config.toml
encoder_arch = "transformer"
model = "contrastive audio-text model"
dataset = "short read English sentences (LibriTTS-R)"
train_examples = 26041
n_mels = 80
hop_length = 160
input = "log_mel"
spec_augment = true
win_length = 512
tokenizer = "word"
vocab_size = 5132
loss = "softmax"
embed_dim = 256
encoder_norm = "rmsnorm"
encoder_norm_position = "pre"
encoder_activation = "geglu"
encoder_mlp_ratio = 2
encoder_head_dim = 32
encoder_fused_qkv = false
encoder_bias = "all"
encoder_qk_norm = false
encoder_layer_scale_init = 1.0
encoder_parallel_block = false
encoder_inner_norm = false
encoder_subsampling = 4
encoder_layers = 8
encoder_width = 192
encoder_positions = "sincos"
encoder_pooling = "mean"
text_encoder_causal = true
text_encoder_width = 256
text_encoder_layers = 8
text_encoder_norm = "layernorm"
text_encoder_norm_position = "pre"
text_encoder_activation = "gelu"
text_encoder_mlp_ratio = 4
text_encoder_head_dim = 64
text_encoder_fused_qkv = false
text_encoder_bias = "all"
text_encoder_qk_norm = false
text_encoder_parallel_block = false
text_encoder_inner_norm = false
text_encoder_kv_group_size = 2
text_encoder_positions = "rope"
init = "trunc_normal_002"
residual_init = "scaled_by_depth"
optimizer = "soap"
beta2 = 0.99
lr = 0.0026
beta1 = 0.9
shampoo_beta = 0.99
eps = 1e-08
precondition_frequency = 16
max_precond_dim = 1024
one_sided = true
adamw_lr_other_params = 0.002
grad_clip = 3.0
steps = 6200
batch_size = 512
epochs = 121.9
lr_schedule = "linear"
final_lr_fraction = 0.1
warmup_steps = 620
weight_decay = 0.1
adamw_weight_decay_other_params = 0
Rows from block 4 of the audio encoder, named by matrix and row number. Rows with one number belong to one attention dimension. Each number is 128 + 32 x the weight over the matrix's rms, rounded and kept within 0 to 255. All counts start at 0. Numbers have three digits each.
# v: attention value (encoder.blocks.4.attn.v.weight, 192x192), inputs 96-191
# proj: attention output (encoder.blocks.4.attn.proj.weight, 192x192, transposed), outputs 96-191
v.43:097061149176150162158145120168166099123136117141163079077089143126123166112123124112120106132128126103108156118092140110118115126180079111143111159166179146127126115164159141104109140122100121124120150134090125144105110106184094141141134116130123122061115134114170129135148127122126113123
proj.43:119150089085109158099178125140138140137061122099133152135170161092195151123134092123118136121121112156162086112126100175158131130142156128117129130142141159112116133141105091161081159154181126110142093132168124161151130105141120103080117147087124100166128105208109115045088170101146192166
v.44:125124171097139080151150063018061134079155148102150154118157143150184099131150146119107134111170111135081121105120120161105178124146145127141142102083157106138131138132089151118131216123103154119106067105092143111124119110113093130112129124151102123128111144142136165187154136107143115151
proj.44:135188152171128097110158185147158090115157140178107132152098072143096107112145144149160103126054156098132127136134140120123145177099114116128140123110033090101130093127184118080106056094068115118102182078103073153104147132149173164130151148170150098096111097095127134148095096170147122075
v.45:102198151112143115158097195048096084108114128131162136165094088108102112100130163121158122172128152125110121115103197135083075141120173117135107134119076128129114122136108170163154113107092117117101093126153142137103168181140114095120121131168132121104128156138120118076134104136143183141
proj.45:154080150144106133199160114190188142132085129097155169126160170074153148154040050123101101068169108168074113151142076131185119125167130158108139093167155150083089209058110157182093143180131120105207131079108154091098147102101139151116121138132108127157112137166106120129102117121099085110
v.46:157167092140153101123108129054158096168095104109082104132110061115072092083112125098092139127117116103152099097141104124075130098108149145118083075159081116090129101137179170123142086140079137083122120142073110137109147120100114117150152130125153150098145129109128162128108125153131099142
proj.46:134091069088061134137160083184141103170098136143179123097143189127228167121184080130083133142128151168174117140123159123202110136139143129146154141104169194162134103112091090169119127098145132116106074155188155189150082092172114106116079163097060096133129128186149082128133121142129119200
v.47:144107140110160057091120122094045050132073111140185094113170089141168128131152143174145194115131110127176092164123157098099088080120150104106125102150125151111108101142141092130198170115065142146098142144096166125132110098121133093082119119082156130165130113142146129141111133170126174140
proj.47:171103167155086172202172189125231159119142110117166152152109130104164139145065080086137080131132161108080087110138129127129118149225126176108145139123088127077106135076099191183000091208169196085090147087182131107082135123132168141096108174101158133117099120164089141062089141125125157116
v.48:129084087156096154089129105106184165054134173133112120118100170106126148132125122170121149163128157135088165132122168080124069041142114156120167167171205155216143119127121089106111106102160126154103211179122120074091140082167136115113160105099125155151141104149192072085164127071117155113
proj.48:139112102067190109074165118092058149171043072110079182103154102135154164128086145111092119128138131130131101142114040178134165150111091087120096156146150173128057114142131173101139225122127125095164087140131154144157106197076127221128133138133137150135084187110104164039061155099181174147
v.49:133151129164077115045100070094075049081154124158109147117170190153116167160143152148155158148139179122221126167140209123140100122096138104081126105099116101183130125122105077164113096130099178154161128117151153100119111148077098079094088121152060138119141147079117108144176159153151114146
proj.49:165142210120180117187154151133163154085112121145122178153099062109091117109043111126100122159123108125090172115099080154135130156143125156139139114132091156079116158164165190128112187150145130046136157071064090101107150167106131153145165120132212157130109128101094128129101132120158149084
v.50:124105076113172184158141137100147147120133109084109132088131101160135127194136143123127132103114107081123148144151108128061144111133091134160120113140124134125117153162142182132100137136085114118124158138117086128086166107175116159165125118136152122123127177121106156167131120120143113155
proj.50:120167163145096102084101116174106098135122134182131116164164138099146128097188180174101159124140165182137173147111190142175090140074137091147177074086138134151128144179110108084183136088132065168144120134097159216141127120121109091127124101156086089087150091101122084187176123167079109105
v.51:140061146127130124158102121116092093066120151143164123169094108161219143178227190135156154139138147194141134182118125117116160102132147176156139057105137153122113160139149099102137076161107138169193105156233141115091103149152111147134089139102150107082115139163147138189110129095149176130
proj.51:105144234166135095202164203107204156158123124117134209105136112079100122121062078122136146064129119119117084146166120159160093117161131091118178154120051084090196133119146176149110132156144138095087146117120149177122132084105120159061123149165137090118137076150099139069149136177090102125
v.52:174133124155117169145101115132120090148086117115097141132124131139175146109173133128169134115112161120090140127083094114172127157101159179155159084143114130121095136156215188120125091134129127140121145085155086157143117138127100178154118126142123121140111163151087147115095142168160126144
proj.52:085156170129130102130178183116164171153145146145146208136127144149106109143145125145130140081121110139174084129146165182154113100150150111084178156122100106123224143161101125129150133118166130144107176146128147209119134120121101122078146140152122039102203071150150138082217198152105097111
v.53:129157167135236191151165135149145071163066081130038066131052011065121098120120068109157142097099089130144157144102094190160141103088111107189090130123115094081052092084144170118138160149130068106075138123021118188103135127178159132176111135091190099148098103154120181174091108186096113112
proj.53:138053071124055141131116104123123141141120108070191102109158239122154125167169095123127106108180149144116055129144193067124100145226117163104136141166163117145113098049081137172060074097138147162109087142235162101121110095127105156098080150097048101126169151195149120061134163070092131158
v.54:104107114095183094094169118095105076123234150134148103131184109136158101111104127125075111097135111184178099159119134112079087138146106080147140082107097143119150178121101124141151138143159137171154176139138100145104112086106133137105118133116182121114138151172085176143100130140127142174
proj.54:138153147190107124170084126143196105086131122161134065142106115106115111103133135118175103175079150109084138136104157067122127173130134166139097135114093094098068090058149127130049090125068159132120112064172100055118141124138165148128123132151143146091052133131104098170106119136136131090
v.55:133101158136115130115129123155155164129101138135168117100168171143196128115119122101114162117116109138118082156106097137114131110118099141082149134146156085134138159120164123146102183100150131144107159121123144081137124082153116126136130155121143136144141129138075116123122111063123116129
proj.55:122155098165124116062111137083080110103152132151061112151085068200079143102173181159187071117094163069133125114151150105078147133124144126112100156103115072149110090125128084057140068111105122149108151154147111168145107170151176177147174139141125141120122127102156145101159140128113132087
v.56:111113176129067114203107101208136172137110131110176124123185157073128142068055098094142087065133121065116108113164070158150197184112099098090150034115142020128163093125168140098127156074075129114111136097085113148171089020063161128141167095138136088105088114124113160130118108080125113163
proj.56:104194057114138152044107119101074098117138178151106088146080108184110090163217197129125135216103144151180135094162160139093184121073154133141111156102138169169175051216106067115175098109138137129078146179120049143140117177206138133131140128133115133126157120083180123179107162117229138109
v.57:073081141077140157100164142184189153175153148185153141106146078088183100102088140126092088139150146156147095119134170123104156054139096088096119134161135114104117166118103118115128148122154103123151116131089129120157068141144112133126143129107148085092136106138109161189123132148137089103
proj.57:143102051159101161165128111135157101119074120103141062114154172115165123159162083091145096117093072144136067097147107124127147176165152153096066138131127111097134114071120100176031088148117202142097142073206113100108128088172154122112073181092148095138069127241128101073090154107173167194
v.58:070178157141173169202160132152068082117068113148140110109079080168070130109036146097141091117122094061112107145133143106118092193119147148036168137117088068054118094132168122072105137122122104117176117139116179095142160130145130110106131131156136088096110090126084098081168119142116105095
proj.58:156118094141112162151113147163146132111139137128135068164114212031144138153160091117113086121161121134076164151162134088127168109152155131172119106156160150147126130122113059195074092162119092055102073121074068088087145078139094084117090143113143137173131097184166126141064100071092146159
v.59:159102103134187110144091176105148144124166103137118081140070119097183085065145140127149098125100129133134153096141162098113169109097153123123178133115112137173091094174131108104077084146156121124220121195067158127100166171175089124212148127090124125110129098142129142094111067050080144124
proj.59:139155068149055081140167151149166100158096148121105118121172143094179163158142099126106145126118134154112034149157135157193135132143122090141117164114106094096130085095115095198042118112101141106078123111208087152099111060194149135046067158122127052129091118225129107109102118161162150190
v.60:076096126092133054091092078082092067108128136091131155173072119119083149138147163098165156133180146113170151155149199137182085119145134175120102111146177059087152167142130126162168145132101129146058103118136113119168158096098111150127116091155163166144157128104104166201122144175177172174
proj.60:142156166102144152192167120124150168126124119152173194096107124138140108095060082159097124139132141132139155126102110113120123142139127138149193125134073204155069163125150185127079144166113132062164113114113179162154115137097144105109125132127143132108136137089109146068098147099086149090
v.61:123088131078153109134096139119083095183091146147112146138125161143104115136083108129120076086086070090083127142101153163131110081129110097108174128136142178113106145129139173127143188098107148129113149106163112143129118119134124150108126113142139163108133125143074063028150124159109102158
proj.61:117166087110102170074079100088111117082161105163111082134110102097153136110155164126081144172169152149113178094107163099086162161101118125154103104132141123146089080121103100078126133154124108173142077184073125128139092167140144099185130134124149147163135173094155145189084138108155179133
v.62:127079185047097124168138143176115122079140155175094146142131134116196149074118132120122132126106130144142062140113142155139189139089117118152131094098170116079107129115123079122139158128126113165133088112214135076151127172103151153201115107110121120156114103160098146131042111159112120147
proj.62:112116169195163127141088157064133157156150138063162119109115115158028072161109109106160110112173112096120080111162148111090114108196124180050120181166102068112165082060110146167049086138133192143111157108170101075114127128123131203114121161104124096147147118158154140054161200079119099096
v.63:139113081072118130191114116129169143095127165103099109117083104137119137154161096160151141145152175074130132098147044202163220161195157137135134118107077150150174167095053149164143105153119136092116147206206102121123118216103164098148115125113109133166139108125124168135081116103097178141
proj.63:100146204101150097078122137154065123173167131120120175097163087140094099127127130141098225103159116166132138141175162128122075105060087092126167081122108175131189145176172188089208204093126113187139131141030166203134074130119111131148115095147091129121167138038149088193174127182136060117
v.64:142212123153084111101163117141137120111216093139127125111154136105118159123136150127150088118144126101107125147106119143168106201126134138112133155123176153139144155162089143115110149082205136132131141129107137138176086107091108105111119119145117100094112118100158084117182122146124113125
proj.64:101080116111141100131130129120120109141095167127134150148073134146134099127123160148076174167129165133152154088119182120130158082130113184107112138138142144131138166127147116158109140157096152142107110127134081133133163110132166150154117109129147092131126104175098166151136130111205163156
v.65:153117126156115133121115141093130157119164114133120107111086106114176147135156117140143127127135113141142179162125092164166160136087129116152104061126094139170087126143129136179128128140131144138103104135062108141133127088090121139141126112125117136148119107128080148118169105140130128128
proj.65:107085134076139118144110127135142101110076171103149109180143139134135119127114174141138182141121170146089092080098165093099118148155094101156138104102141136090130156137145122146106112099153161116125145135167123111142109146127127129094133119128135157127131156138141142117098162095145165159
v.66:106094178085102143199159101141109178151148169175184154226164136111070077144146163102138109109128150186137112139130200066156136104194174168141128148102138096102145129095171089123098098125119123125155124097109112083108074082122160130158146140157130167094131131141086158153117139129158128164
proj.66:165140111196194127087129124112107100165151094089101104107124120123113130117133117137097089150152090092139126156114030190091120152033122096123107082133102119178056125161150121080140138124118098117141122100139134179096154185145130079090107130163114098132097096092061145145155116135028118110
v.67:130128182102118115145111123110120150118199122114103127144110109159119124135160140138125121111147114111130186199170092152117171114162133100143175119128154149108109171118115228144121085114186107123132120121108127112171108121145102147131122135153103113116114165128105171151121122128143114141
proj.67:142103130154139110121147108150117088126082169124140109148113126186146122157090125151074166134116143151169097086068124101139087170024140158115087094117119113107108125174185095143111186113132168144133100145168110175159170162133139098114140104146150092111098097124111136151161160160155179157
v.68:078180107141123183103082114076108129128175113149117138100163127113024105192139141117127158140142113148137136129175153128099134126166160099130142193092116053098090161130146152143123132108160139113123111061102128113163107111103162123137118141152105123123119183126131129083100125165154129188
proj.68:178111118140169100154163071145200126173147126141139120168131150156118129199163107128097148135120106114132094176087104148156115136094113171146091025103098172136088081177136113140133154102110134140185128167122125137106094124115150106119159100137119127092115053126069127168143140118136130144
v.69:142149109144079132130145144095128125114116150091160178139048119160148073134120117125122087129144114158033140127168114171101166139099152106152150151082091188137139104190154133097141118173139137111120141105107132125148114115072101153119136172148126088080127085132154122091132132157146180179
proj.69:166127135165138046126123140130079140112104159107079117187146176136112180115173148142129173107133100158165134168043123125181095154088181088126130125142140099118154126165131130121172176087101077165152090124183171138130100121156132093135170038130156112147096160165144128126168123154141157109
v.70:093096122091153130152137152117131117173149168153211154135096102153109162099140086124145115107141123123088124145101095110147121117139118104166138081131144121137158120091117140154105070126108124134123108129169118078077050157137095136144142122129155112124121095142145125154129115111123162117
proj.70:165114152170110140087115145141133149048084155082099048161100164118139125120104132176059178118110120171147116116140187163190138176116108151134092116088147182099106171120133136132142185175116105123109067094095162159158167132147089097127133099124149129113120136088157133078127217145137114137
v.71:097133124148095140105141128109094200115178107144129118084120120138100133096151129145138095114125174164126195150119097138153166147222144107104150103149110153136152182125205149089113105102165096134154137112099128061148083126127114071140158137111108200135161099176099164183142111143123139157
proj.71:110118093126129085123125123114106065144070171100070127162102131139149135168125162113083159153105123130144058146106118074130088123015070130144151087123112128116106105155140095164124177127205202177092137144151132157097143171190142201090111115141107091122090099109106127157138130134186087166
v.72:174136119110105093143069117124129086110140141168112132147136105110104111158135136159132130099131118132111093137091154109123106103113069141135064108147147148107074130124117133126169143141097128131126144180178119091130180157138099118121099114159126104136146141079132107147104139135133169080
proj.72:088128184104138181131130091146144130126156110157212105065101138145184114100113077121139113157095116103148134091158115170132117108165128139125101166119105114123157110127152098125118105186141120088186127117091145146149116123072116148132142223087138115165134097147134117127098091139110133141
v.73:183162153098203150193137153132127115158064121144138156159107138130095118110131118173125164119114126109102157132170087112154098139174150151144127039107141114117096058083177166133114062130134110108081107089097137132147144173160116169118141145123111137130120097105067139130096122096139079131
proj.73:096109159170064122125104141125130169061141146109165121093053133142179151177132102111112135110128139160181122074064188120129145161141124180088145143138109117099115120109105087164161107079118195107176120168121103099107153109161080112189164167156179161148131156180190079117158209150225179128
v.74:102167126109093129079144179159143159118163119119128140110185119126133105109133153138112113157160109123143112152122143116165142142175148118110150169119150135175135174138146160159112143135182111123116111144110099152203155133134127091157144154131110159154145141124146120145149120123134143151
proj.74:145118092178185105135145083111187103213137112130106121160133149174090140143148148129105137125097138123121096174126077127122094131041105138110111072127116119127106109160136131068131131089131172196137126111140157118092114117138178153104161068154117091102092098095033120141118095142089082135
v.75:097059119087109124140142119156131155157135168200220151161196132128079107154111120144072128125106119191182176096157193072162133113111170131143138151146117069060196138107193140125098127136084147139194109142135134156109100131114128107102134142135064143155121081097229129139168128110127108188
proj.75:148138118204175157104131124140119127122167078072083110119096130131108122103136145120142127119141134121127092168130054142100139148059107076104116058101115124208047159166128145075155115109129081105096086099108130142125155162150112089121133089148155108100145113080053154089142141129058091103
v.76:134118070127114091144141130168151159160111131149141146177175119093104144140164118113154133129124119171118122147097061121147141157122138113138088075114125135079112154122159175143135137133136124133104133133139142163124131190138150135117123146134090125136128156116131147126109134079126061133
proj.76:089143164153117144168123108130171153086157149133152085083095130143116085150127114128105138158123124103181112116129174121118142136121146165141128112154118121154091112119106121123154086106101099115119101134094077102094153114142058135141168133163182099119125110131126099150180130169101107124
v.77:141170106113176112086163109106143103165114158140109148113007125115142115121121112113132163104095136109110188148166098175139130122152161130156161056141105134115160094108154121166121086122120129125101126122170159146138096135105162135135119124134141135120085137119069085112142119144105139152
proj.77:150089112110082114147125168140109151044061143093104141178170138119160158157128169151132125119191119178121113096097179070140138142166100168179156138099115175102126126112119136171113153132130191132138144137095118078116153101160116127150131105119131176131156144133213130102095196118234178154
v.78:126150092088134085152038164108140122069142066158085097080098142114079144125143155160091121165178134158224150161142147177135148077127061182081112138122076070093116163115132153098182083099152103126148126130102075154132111115146130111088110160153129150117142153116078157139135132104133151107
proj.78:078133134106137153184130095157133082178151149192194164085129101175168097114065101113109125120077121062155087064140108071116105069101123148075131128163124116043182055157153106168096137178196226106137183167122113105146150140135129169151111200109081104170122077208130108182098115117170128135
v.79:100111140099091088131158174143123067177136183026164135106176158165167122151147181089099157156097158177158061119048191111070083142101078153110186174115169112105119157134090055126138128131060181151143162117149087130089152108149152164146145125183182156124195171096156048080091148141173161139
proj.79:203154150127181126092158091119147152155117095121132102123168124127088100084135098153133105142164118114119174189157059216161121116122179080149106172114119136174098167179129135056132150173090002139157091064098161171147106154077159094091165070137116093097101102077078159111138074162000120091
v.80:167126167158099176150146116101136112155149121150167102137102179128179125122109117104128083079128120180070113084162220112143177161127174076118083108133105148129136115118129148124147124132090128148145068088099097123126131101077154145110101131123129128098133120124064096143162119176108155127
proj.80:095125077138158124132145155137065087135147131118062129145157121080120118142145205145176114169165119093098161131144102090061122153186085169143122120133145129140130118093141078174075101138143153092071170155167113085094137135121108134153080162098132139105161160130177131157102116063198130142
v.81:136100160099098104067145141169154141116120123107150139120107187138158126120168127147139101129142135126083143167111118134142100096104127148156115153137147103114111135112144089075108147144166132145136156145056121101102074066099111133121142133133116125108143094094116091114111133139110120143
proj.81:116161123104118088095145150084042107138146138115074171109117058126150115081094124152104117142160122083113191119138130137138119094104153092121128208128159108119130132160112137123139135166096075153085107118155110164117101190154124132136117137156103103115127166138148163155143082147106118117
v.82:065128097154150109188157131170122122113150139089132139145112095109106116116093147126114124154191152085194203164183153116160118071174080106115143142162170145210137161132169108174100156149100125153128134153109157116101135122214129124140164141141095133127159140122115102134180118181155097158
proj.82:160116098173128091085131131124155158186106089096103122118166161171128160121166132143148124085111099148127143154092056133126087203054164109125155153105085129152082117131131161053183096075103163121158115124148132135138144127105152144083128052116195097157065133109084133066128090079083139109
v.83:117137188184132162157132119161136132118100094164135137151100099099133151140129131189139151133132127095116186150133072125118122126116114107135125122151138158159130120137207179160131100118182132104112135103124126140165099111113113127107138125137100131131111158172142107113150129124135124057
proj.83:095087139087071120136108151093146161042089148068147119117090169138160141151143141117117167106133151184133102099094172095167148143149115150129164146098135114111110127119082102153124126078129186137145134138116078114124138149156128155143146129124180167139127140138147130094140193148233159149
v.84:100117168164144113177205075083079113141185127122154101160178208177128183098078084148146098086160077150078035076069146139118135129182190107192108173137183085137131099114085132113149180109139111114138092109041119142126177068081118112132121116086162112113149113152042126130113117143090153106
proj.84:111109095094164166096125160112126079133112160112090155160140122054142085196149191155140120165139128106071153151187133101098166120194081182134101088106122169131113118075117104162068103140149154091060161153164122113074097127110137145146083154121083159077161099093145154160108114096218120171
v.85:139119102170178165117178085101153130162145119141047090056111084115113111121118120124155138108133140152070168108173097155137127151167158095167115064142134155121188090099172187112086135132079129112140119110075153145151171127139128120162156138107096160139165109096240124191086119165105095130
proj.85:108115095122098073106142154119124116086091154106096152173136155128142191188182187122164155119147114155093128169098154076117107167147095125160177110109115093156105112072134114135130117062169208140062151143180139094100109146169144178120114107116156096116129178150166122096129164119234140134
v.86:139154190143165143152132145159141125164082130162127117199115167101121115107137135129162109118141103125132152113114139074153088131127138130153149123134117137156140119096086079102099142157158118148124133124084136135153153170181102138129134108099117152110126076153122123165123141111116082104
proj.86:102057099180114144106115179135092134098146103059105153097116146120141159120150138118145117106116125158095164112115127145066145155159141143110133105148125092164098141074142141111145065083150189092090114155176135096111120104117126096148121155124160142157168207156181115098113158095160128150
v.87:118169142143119107131104129106128146118055108140157138152079107115092068145089134144097152114152136080128116153196207116152106088099110120112058142135161142098096132163134115132139132136111109116180124137146155145083133118164165113089111136171142116065103173130181117134167173185151098096
proj.87:127126112127131151158143115131158110169177070140144162082150133162141148097146121101188067127108092129134125134124047109075099147145143133103154127119076094150152052121137128084135109111179162097185173160113128076120122119074128119146142169039146178184115125164091108100081087066133159124
v.88:131148119148134097170152120158147149130129114131079136134093089086179136127119132158135128097115134152133145128092150092158100146101131108112095120129154090094149140111107180150138155098145138125127131127183130121161116113130126132108135120130132128101110096096128090201162123155129120104
proj.88:123089105099154146140106110123157101093103125112126115116157140135098113151135149120138104173147133148104117134148133123101152112175103187141104100117138146169119154135131104128122090135128106103122116141057080085099155115104134148128143135115164202151144116131146165106119145102130113148
v.89:091149133104126155114142135107078156181099113156201151166170149154149178094140109099114083125115109115030068129086104132091097157126140148141074136085139053102121097180118188160111117116104148117108076092138099080156173162086102124094113134117088104174124143184123181124108118158115182161
proj.89:162122134122140157150101125132161118067137187103133081173098143070096086160131132122090128145115137156155069131142206150168182132184122158116083071134159202109139156126075113147116173162109059126132122122101155149076090087151104087154145118147097165087154084061135111160171185164137074132
v.90:088071114118124218135160107176160124157120122074140136073178147109123128128136186130165165148143180088117112092133100174131117116150104128116138151119139113197142099082124205131117151113047163142082150107187115122145174200158122110194145134138134147126134158184127124147101083087137145093
proj.90:206114153145131079108150102127193165115101129119121106176130159172092174199182102142136127091129113185136146201089116157178115180107160131180154098084108128138076139152116137085182127079091110171171111096126179149152081102127166134095196044131151123109103150058110105090155168161069124117
v.91:076081106125168078100108092141133102154144168146159117128104125108139159138132137122127120145175131070100162142085107136124069084081105120087121121112131091178087169111117124149108196124103119172081177146137156162133125150125094156144146125146157091065138110136164067093090150111128128018
proj.91:154073148122096142087179150135149160083088128107145113129106119157181136149161118146119136115127134184114155097139169162148164142200127156152121169124088132137120133126113147115156060155095164099163131103092123131146171094101156105136153124137184174139130145105174153087139133146165157175
v.92:114104196083060101216136088104114118116134113186173065126153139123140127118082120158121146096151112145163133115128195102113130153099172136117129173133158075149157124116153150110154195120115106166159081111141178148162080076075157116116131113121170085103140118148120096117103120176105114132
proj.92:078120076135155200112141148119140096189150094117080185130123103095133113149129162105167085171129144086072115112184093099084128081190068152119109112104132137126115093091126120143092071139153167078115181180103090096040133129095153144116069192122084181146157102115131150149090120053201109152
v.93:116137147160128119104181131114172143171194111126144118103143077065091066098077107144143153122177162190114145138135155180135163160180146119216113207106146155135130181086085173109119185145133101128147108132136128099129146162134105159164115161114116106108162140118089166115081118135099169105
proj.93:147076090168129117134166135133157116104117150101120149145130165185153183201217153130147118131116059139110146150090114091125106153162114174145123071107085084125084045065195119135151088072131232114136178150136136094121124110131170108129136089119136098130122143146133128132122134113255142154
v.94:181133143077132120182135141141150083088120134134076136138098094114120131120123133142138150165147107132105140106138158117095160159105113129103137140129088144167150148133140116166111125147168150113123137115115132115115139095124148134133142129128167141107145110149152147091128135077130096109
proj.94:147086145139118072125133126103125171100095111103139088143140165144113143129177138159106135077150123162110132116072120144141133144134163112117149111132147105137086139136134154090154119067067113156170133143120110100162149139104134126131141104175158134165078137132153129120152159143097173111
v.95:137143161136151146185158143168140108100123115133142118108144141144142105143147153182156130161125107106144121119115074107157122201112132119092135110124114159123101126116083126113154099122141129122114102103087127129150151109113103106121150129123143148118094137104158171134162114122135075105
proj.95:126105157119105144122105115111124161139128093150139135134104107130092133161123092122111140101128164122142173104081144142128144131126195132138122082150142130142123150179123114120128139098105073099184124145126120133184132111104140098158168133147130159125121120144133104113169158108079177095
v.96:136099167119099151121111129157123104120125172142143092112089143155117112143117140147094151131123113119105151173124192109120120105091108135143140041120125099141131087107096097117117104103109133131151162132114161108162138114099106142121120128139104117123123156124176128203148135120123156126
proj.96:141126128150138120120128123073130129114100046155121119145157098111150153123110137119154109143114158146131096123150093104138110130129127136104095172115160154072156127165143130151099121142098122086130095111063125121102128119106110131119130169080117129141131097133111125072065100146102128141
v.97:088106170142135131165148096157120126140114126127146150148207158132119147112101098148109159143103088068131114077131127117148098137103101100137139120133172089157113105111171150144112099136123129158115112093135100142130110144148122125121149121117160098129093091133120142112179106131095127114
proj.97:103161063129105097090166148132107145117155127125089113164107106132093136179163148110093128120146155170092102157160156118143172127130131116138174107135092128162126126155103110095121138099155126153109195164175123126130146168148139129172147114148127136120164155114128106113124124093227113148
v.98:112170105118156141143140110199181145168031187116138146151126119113102147128139090137152152092089127090171141128110107135125120116185137139114140103132155129161126130112164164134165110148152137147118152137135128168114118115085121116118119122126148110135121110120149160108092106161108144118
proj.98:091059127167112173075146106114147159119146146115123156121119163116135112140140118181104099102155124167148135110106104145080153116132121144165143130114163137125079118134124110095158191075120119137156129151139128113162152170169137179164162111175157163129141146090107098094189213106221105101
v.99:159097126128165094124123154107099125103164140090085123112140136135131126147121127127135147112119155160138126132122118121126164140155172129110137107140167132105143199141143141146128148110158128099128090118102100110167119158104120159131088137110120104175141128137114106127112142125136119129
proj.99:124141154147094145119118128140110122123141113193179131090108104136103128117137137151117153129117100065101152128101118121089103088102090140133132089136079087144118097109119131133148131159138087153141129145134148148125124092130151094133167094127103157108122097152139163172145115129087122142
v.100:136128153123132122112101082123095150106115106113138147184135116152169118149107119132141127125112119104139137117095177120125094082157119148086132097132123149170117130106097102137109132121110133105150113188121136099112101144117085120129133153123109150116118122109076139177096131151128151115
proj.100:128116163135112156152142149148167111138170115127126164077135137115147136095140135123128169150119114138097150164156132101169153143102087104148099126127138114106128114146122166157123128160133133088102063087105092150140151109163121138139112090088157118149157107118149142124129119120117110123
v.101:101146116135145090140131141173174168157147078111116118148157136136181112144110129115084141118142104123187214110099114167121104109157100094158144130125153097147169107111150123087133128117210118150154129160159118130138141056146127117123123117146165124106104120157163143080122146126121147134
proj.101:149111111127120119141139102118103101122137168098113135131083162102101171149148115184163084141110150160089105167167155073154160161126146167103111133148110130104072108129123119122128111111090140109137143100091123143109146136085170154109128127165113173110147144107129161136098108102167137101
v.102:175181136140120115132040132116122146092108104140154162189161150125117082116135118124110125142166109146101129157144122141110140120121110128084122173154095106122134155086139089106156119136076123101123127148150140116162152107181119109095131143128122117124129170098173098114125131106143125073
proj.102:146114131116137067158165132152162097136133140130112065105104119156152157166153156119117145159104140126113079177148136122179148141096120135110088115112116138136093072117144137145120128157148173132105137128114070130095110123106127068160089128086159150096128132149149112154123069182117123141
v.103:147134131108120120122122121071133082095109132126112116117133079122177125140138117171106118124163127202132093066117161120122131140153154118214086175120138157093116155142100075096125115150157120125162092151150107130137150125063123108136132143140130142131117137093122143096128149129141129119
proj.103:149194165151143123153121160168157098146142100135156127096133119144101093087129119117167140112124118116116180147131103151166093119124149093064101145142084068151157111080157136178145095172120139162119110100083131131131121099127099136129115154127098084110114099155123109207165099136076131113
v.104:159126145168080132129158123129175162139151147082113160108166154091155147141113142122138140140105113068080114143113124147154105189232166177125152157122095119108162149098110105140134115114117141138113143139135123162141143161127100092137118117094109164081138148111060145102142121137127137158
proj.104:122140096116165119093111093124092168117121137137114152129124144159081111172172120134098111100164136162151110143127133112102149109080102091143179076132136112184108144159124151139165162058157108131145154116155136117117110125132153127111149100221104121146137126142152126120121167112221109084
v.105:136103119118115085113116104148124114143088150137129140123094160108133153177132154145129131132135135128089130183139127116190154061141126138165115138138145108146150086077098100112094082158116143117133094111142118127157120114087087174124127126151130166107131147093076117098115122131127162152
proj.105:086174167127139122114137136099150118170163087113149147112160114145094127093125100142109115107133114124194161078120119150059136139117141109102130113115079120130112173173151134168110110166117115136132170126087119140138131145158136101158116108134124126168129086120179129157154143121078100148
v.106:136145177164148104139115145126195123143126147113128085089108141136106136146113117151164125120082117132155106117085103140099109206108157105117119129177089161127113151123086084089151182115124124136136162088107124124161172118144096148116113149089091118120183138160173094099103122137122115117
proj.106:104113077149116104097140129149115152107143081136113113165163078088150129105138159093119157155148132100067156124130114145127125078150129118143163139115135107158147116117180170103143134129171095176135137168138151109139101158145136125171133093113126135115106139159124140154129128139091170142
v.107:137163119117165047148088081116047097129122130165146141124109102108105139159163135125127163156155129127158112140123136135173105115176141177122066128115125088107128138143156136127119141150111147110156102126119163115103098132153135106130152117150164149143111117136078151154142145126153145126
proj.107:161113206096123187185144157123176118151144122130167193074119146145137128097096084150132110085100103128148154088133160139115104116121114110120096137135092121135130144133143126175115084163141133113107131082084099174136114104138101101116081132141122129167137104121116135158125144116067118144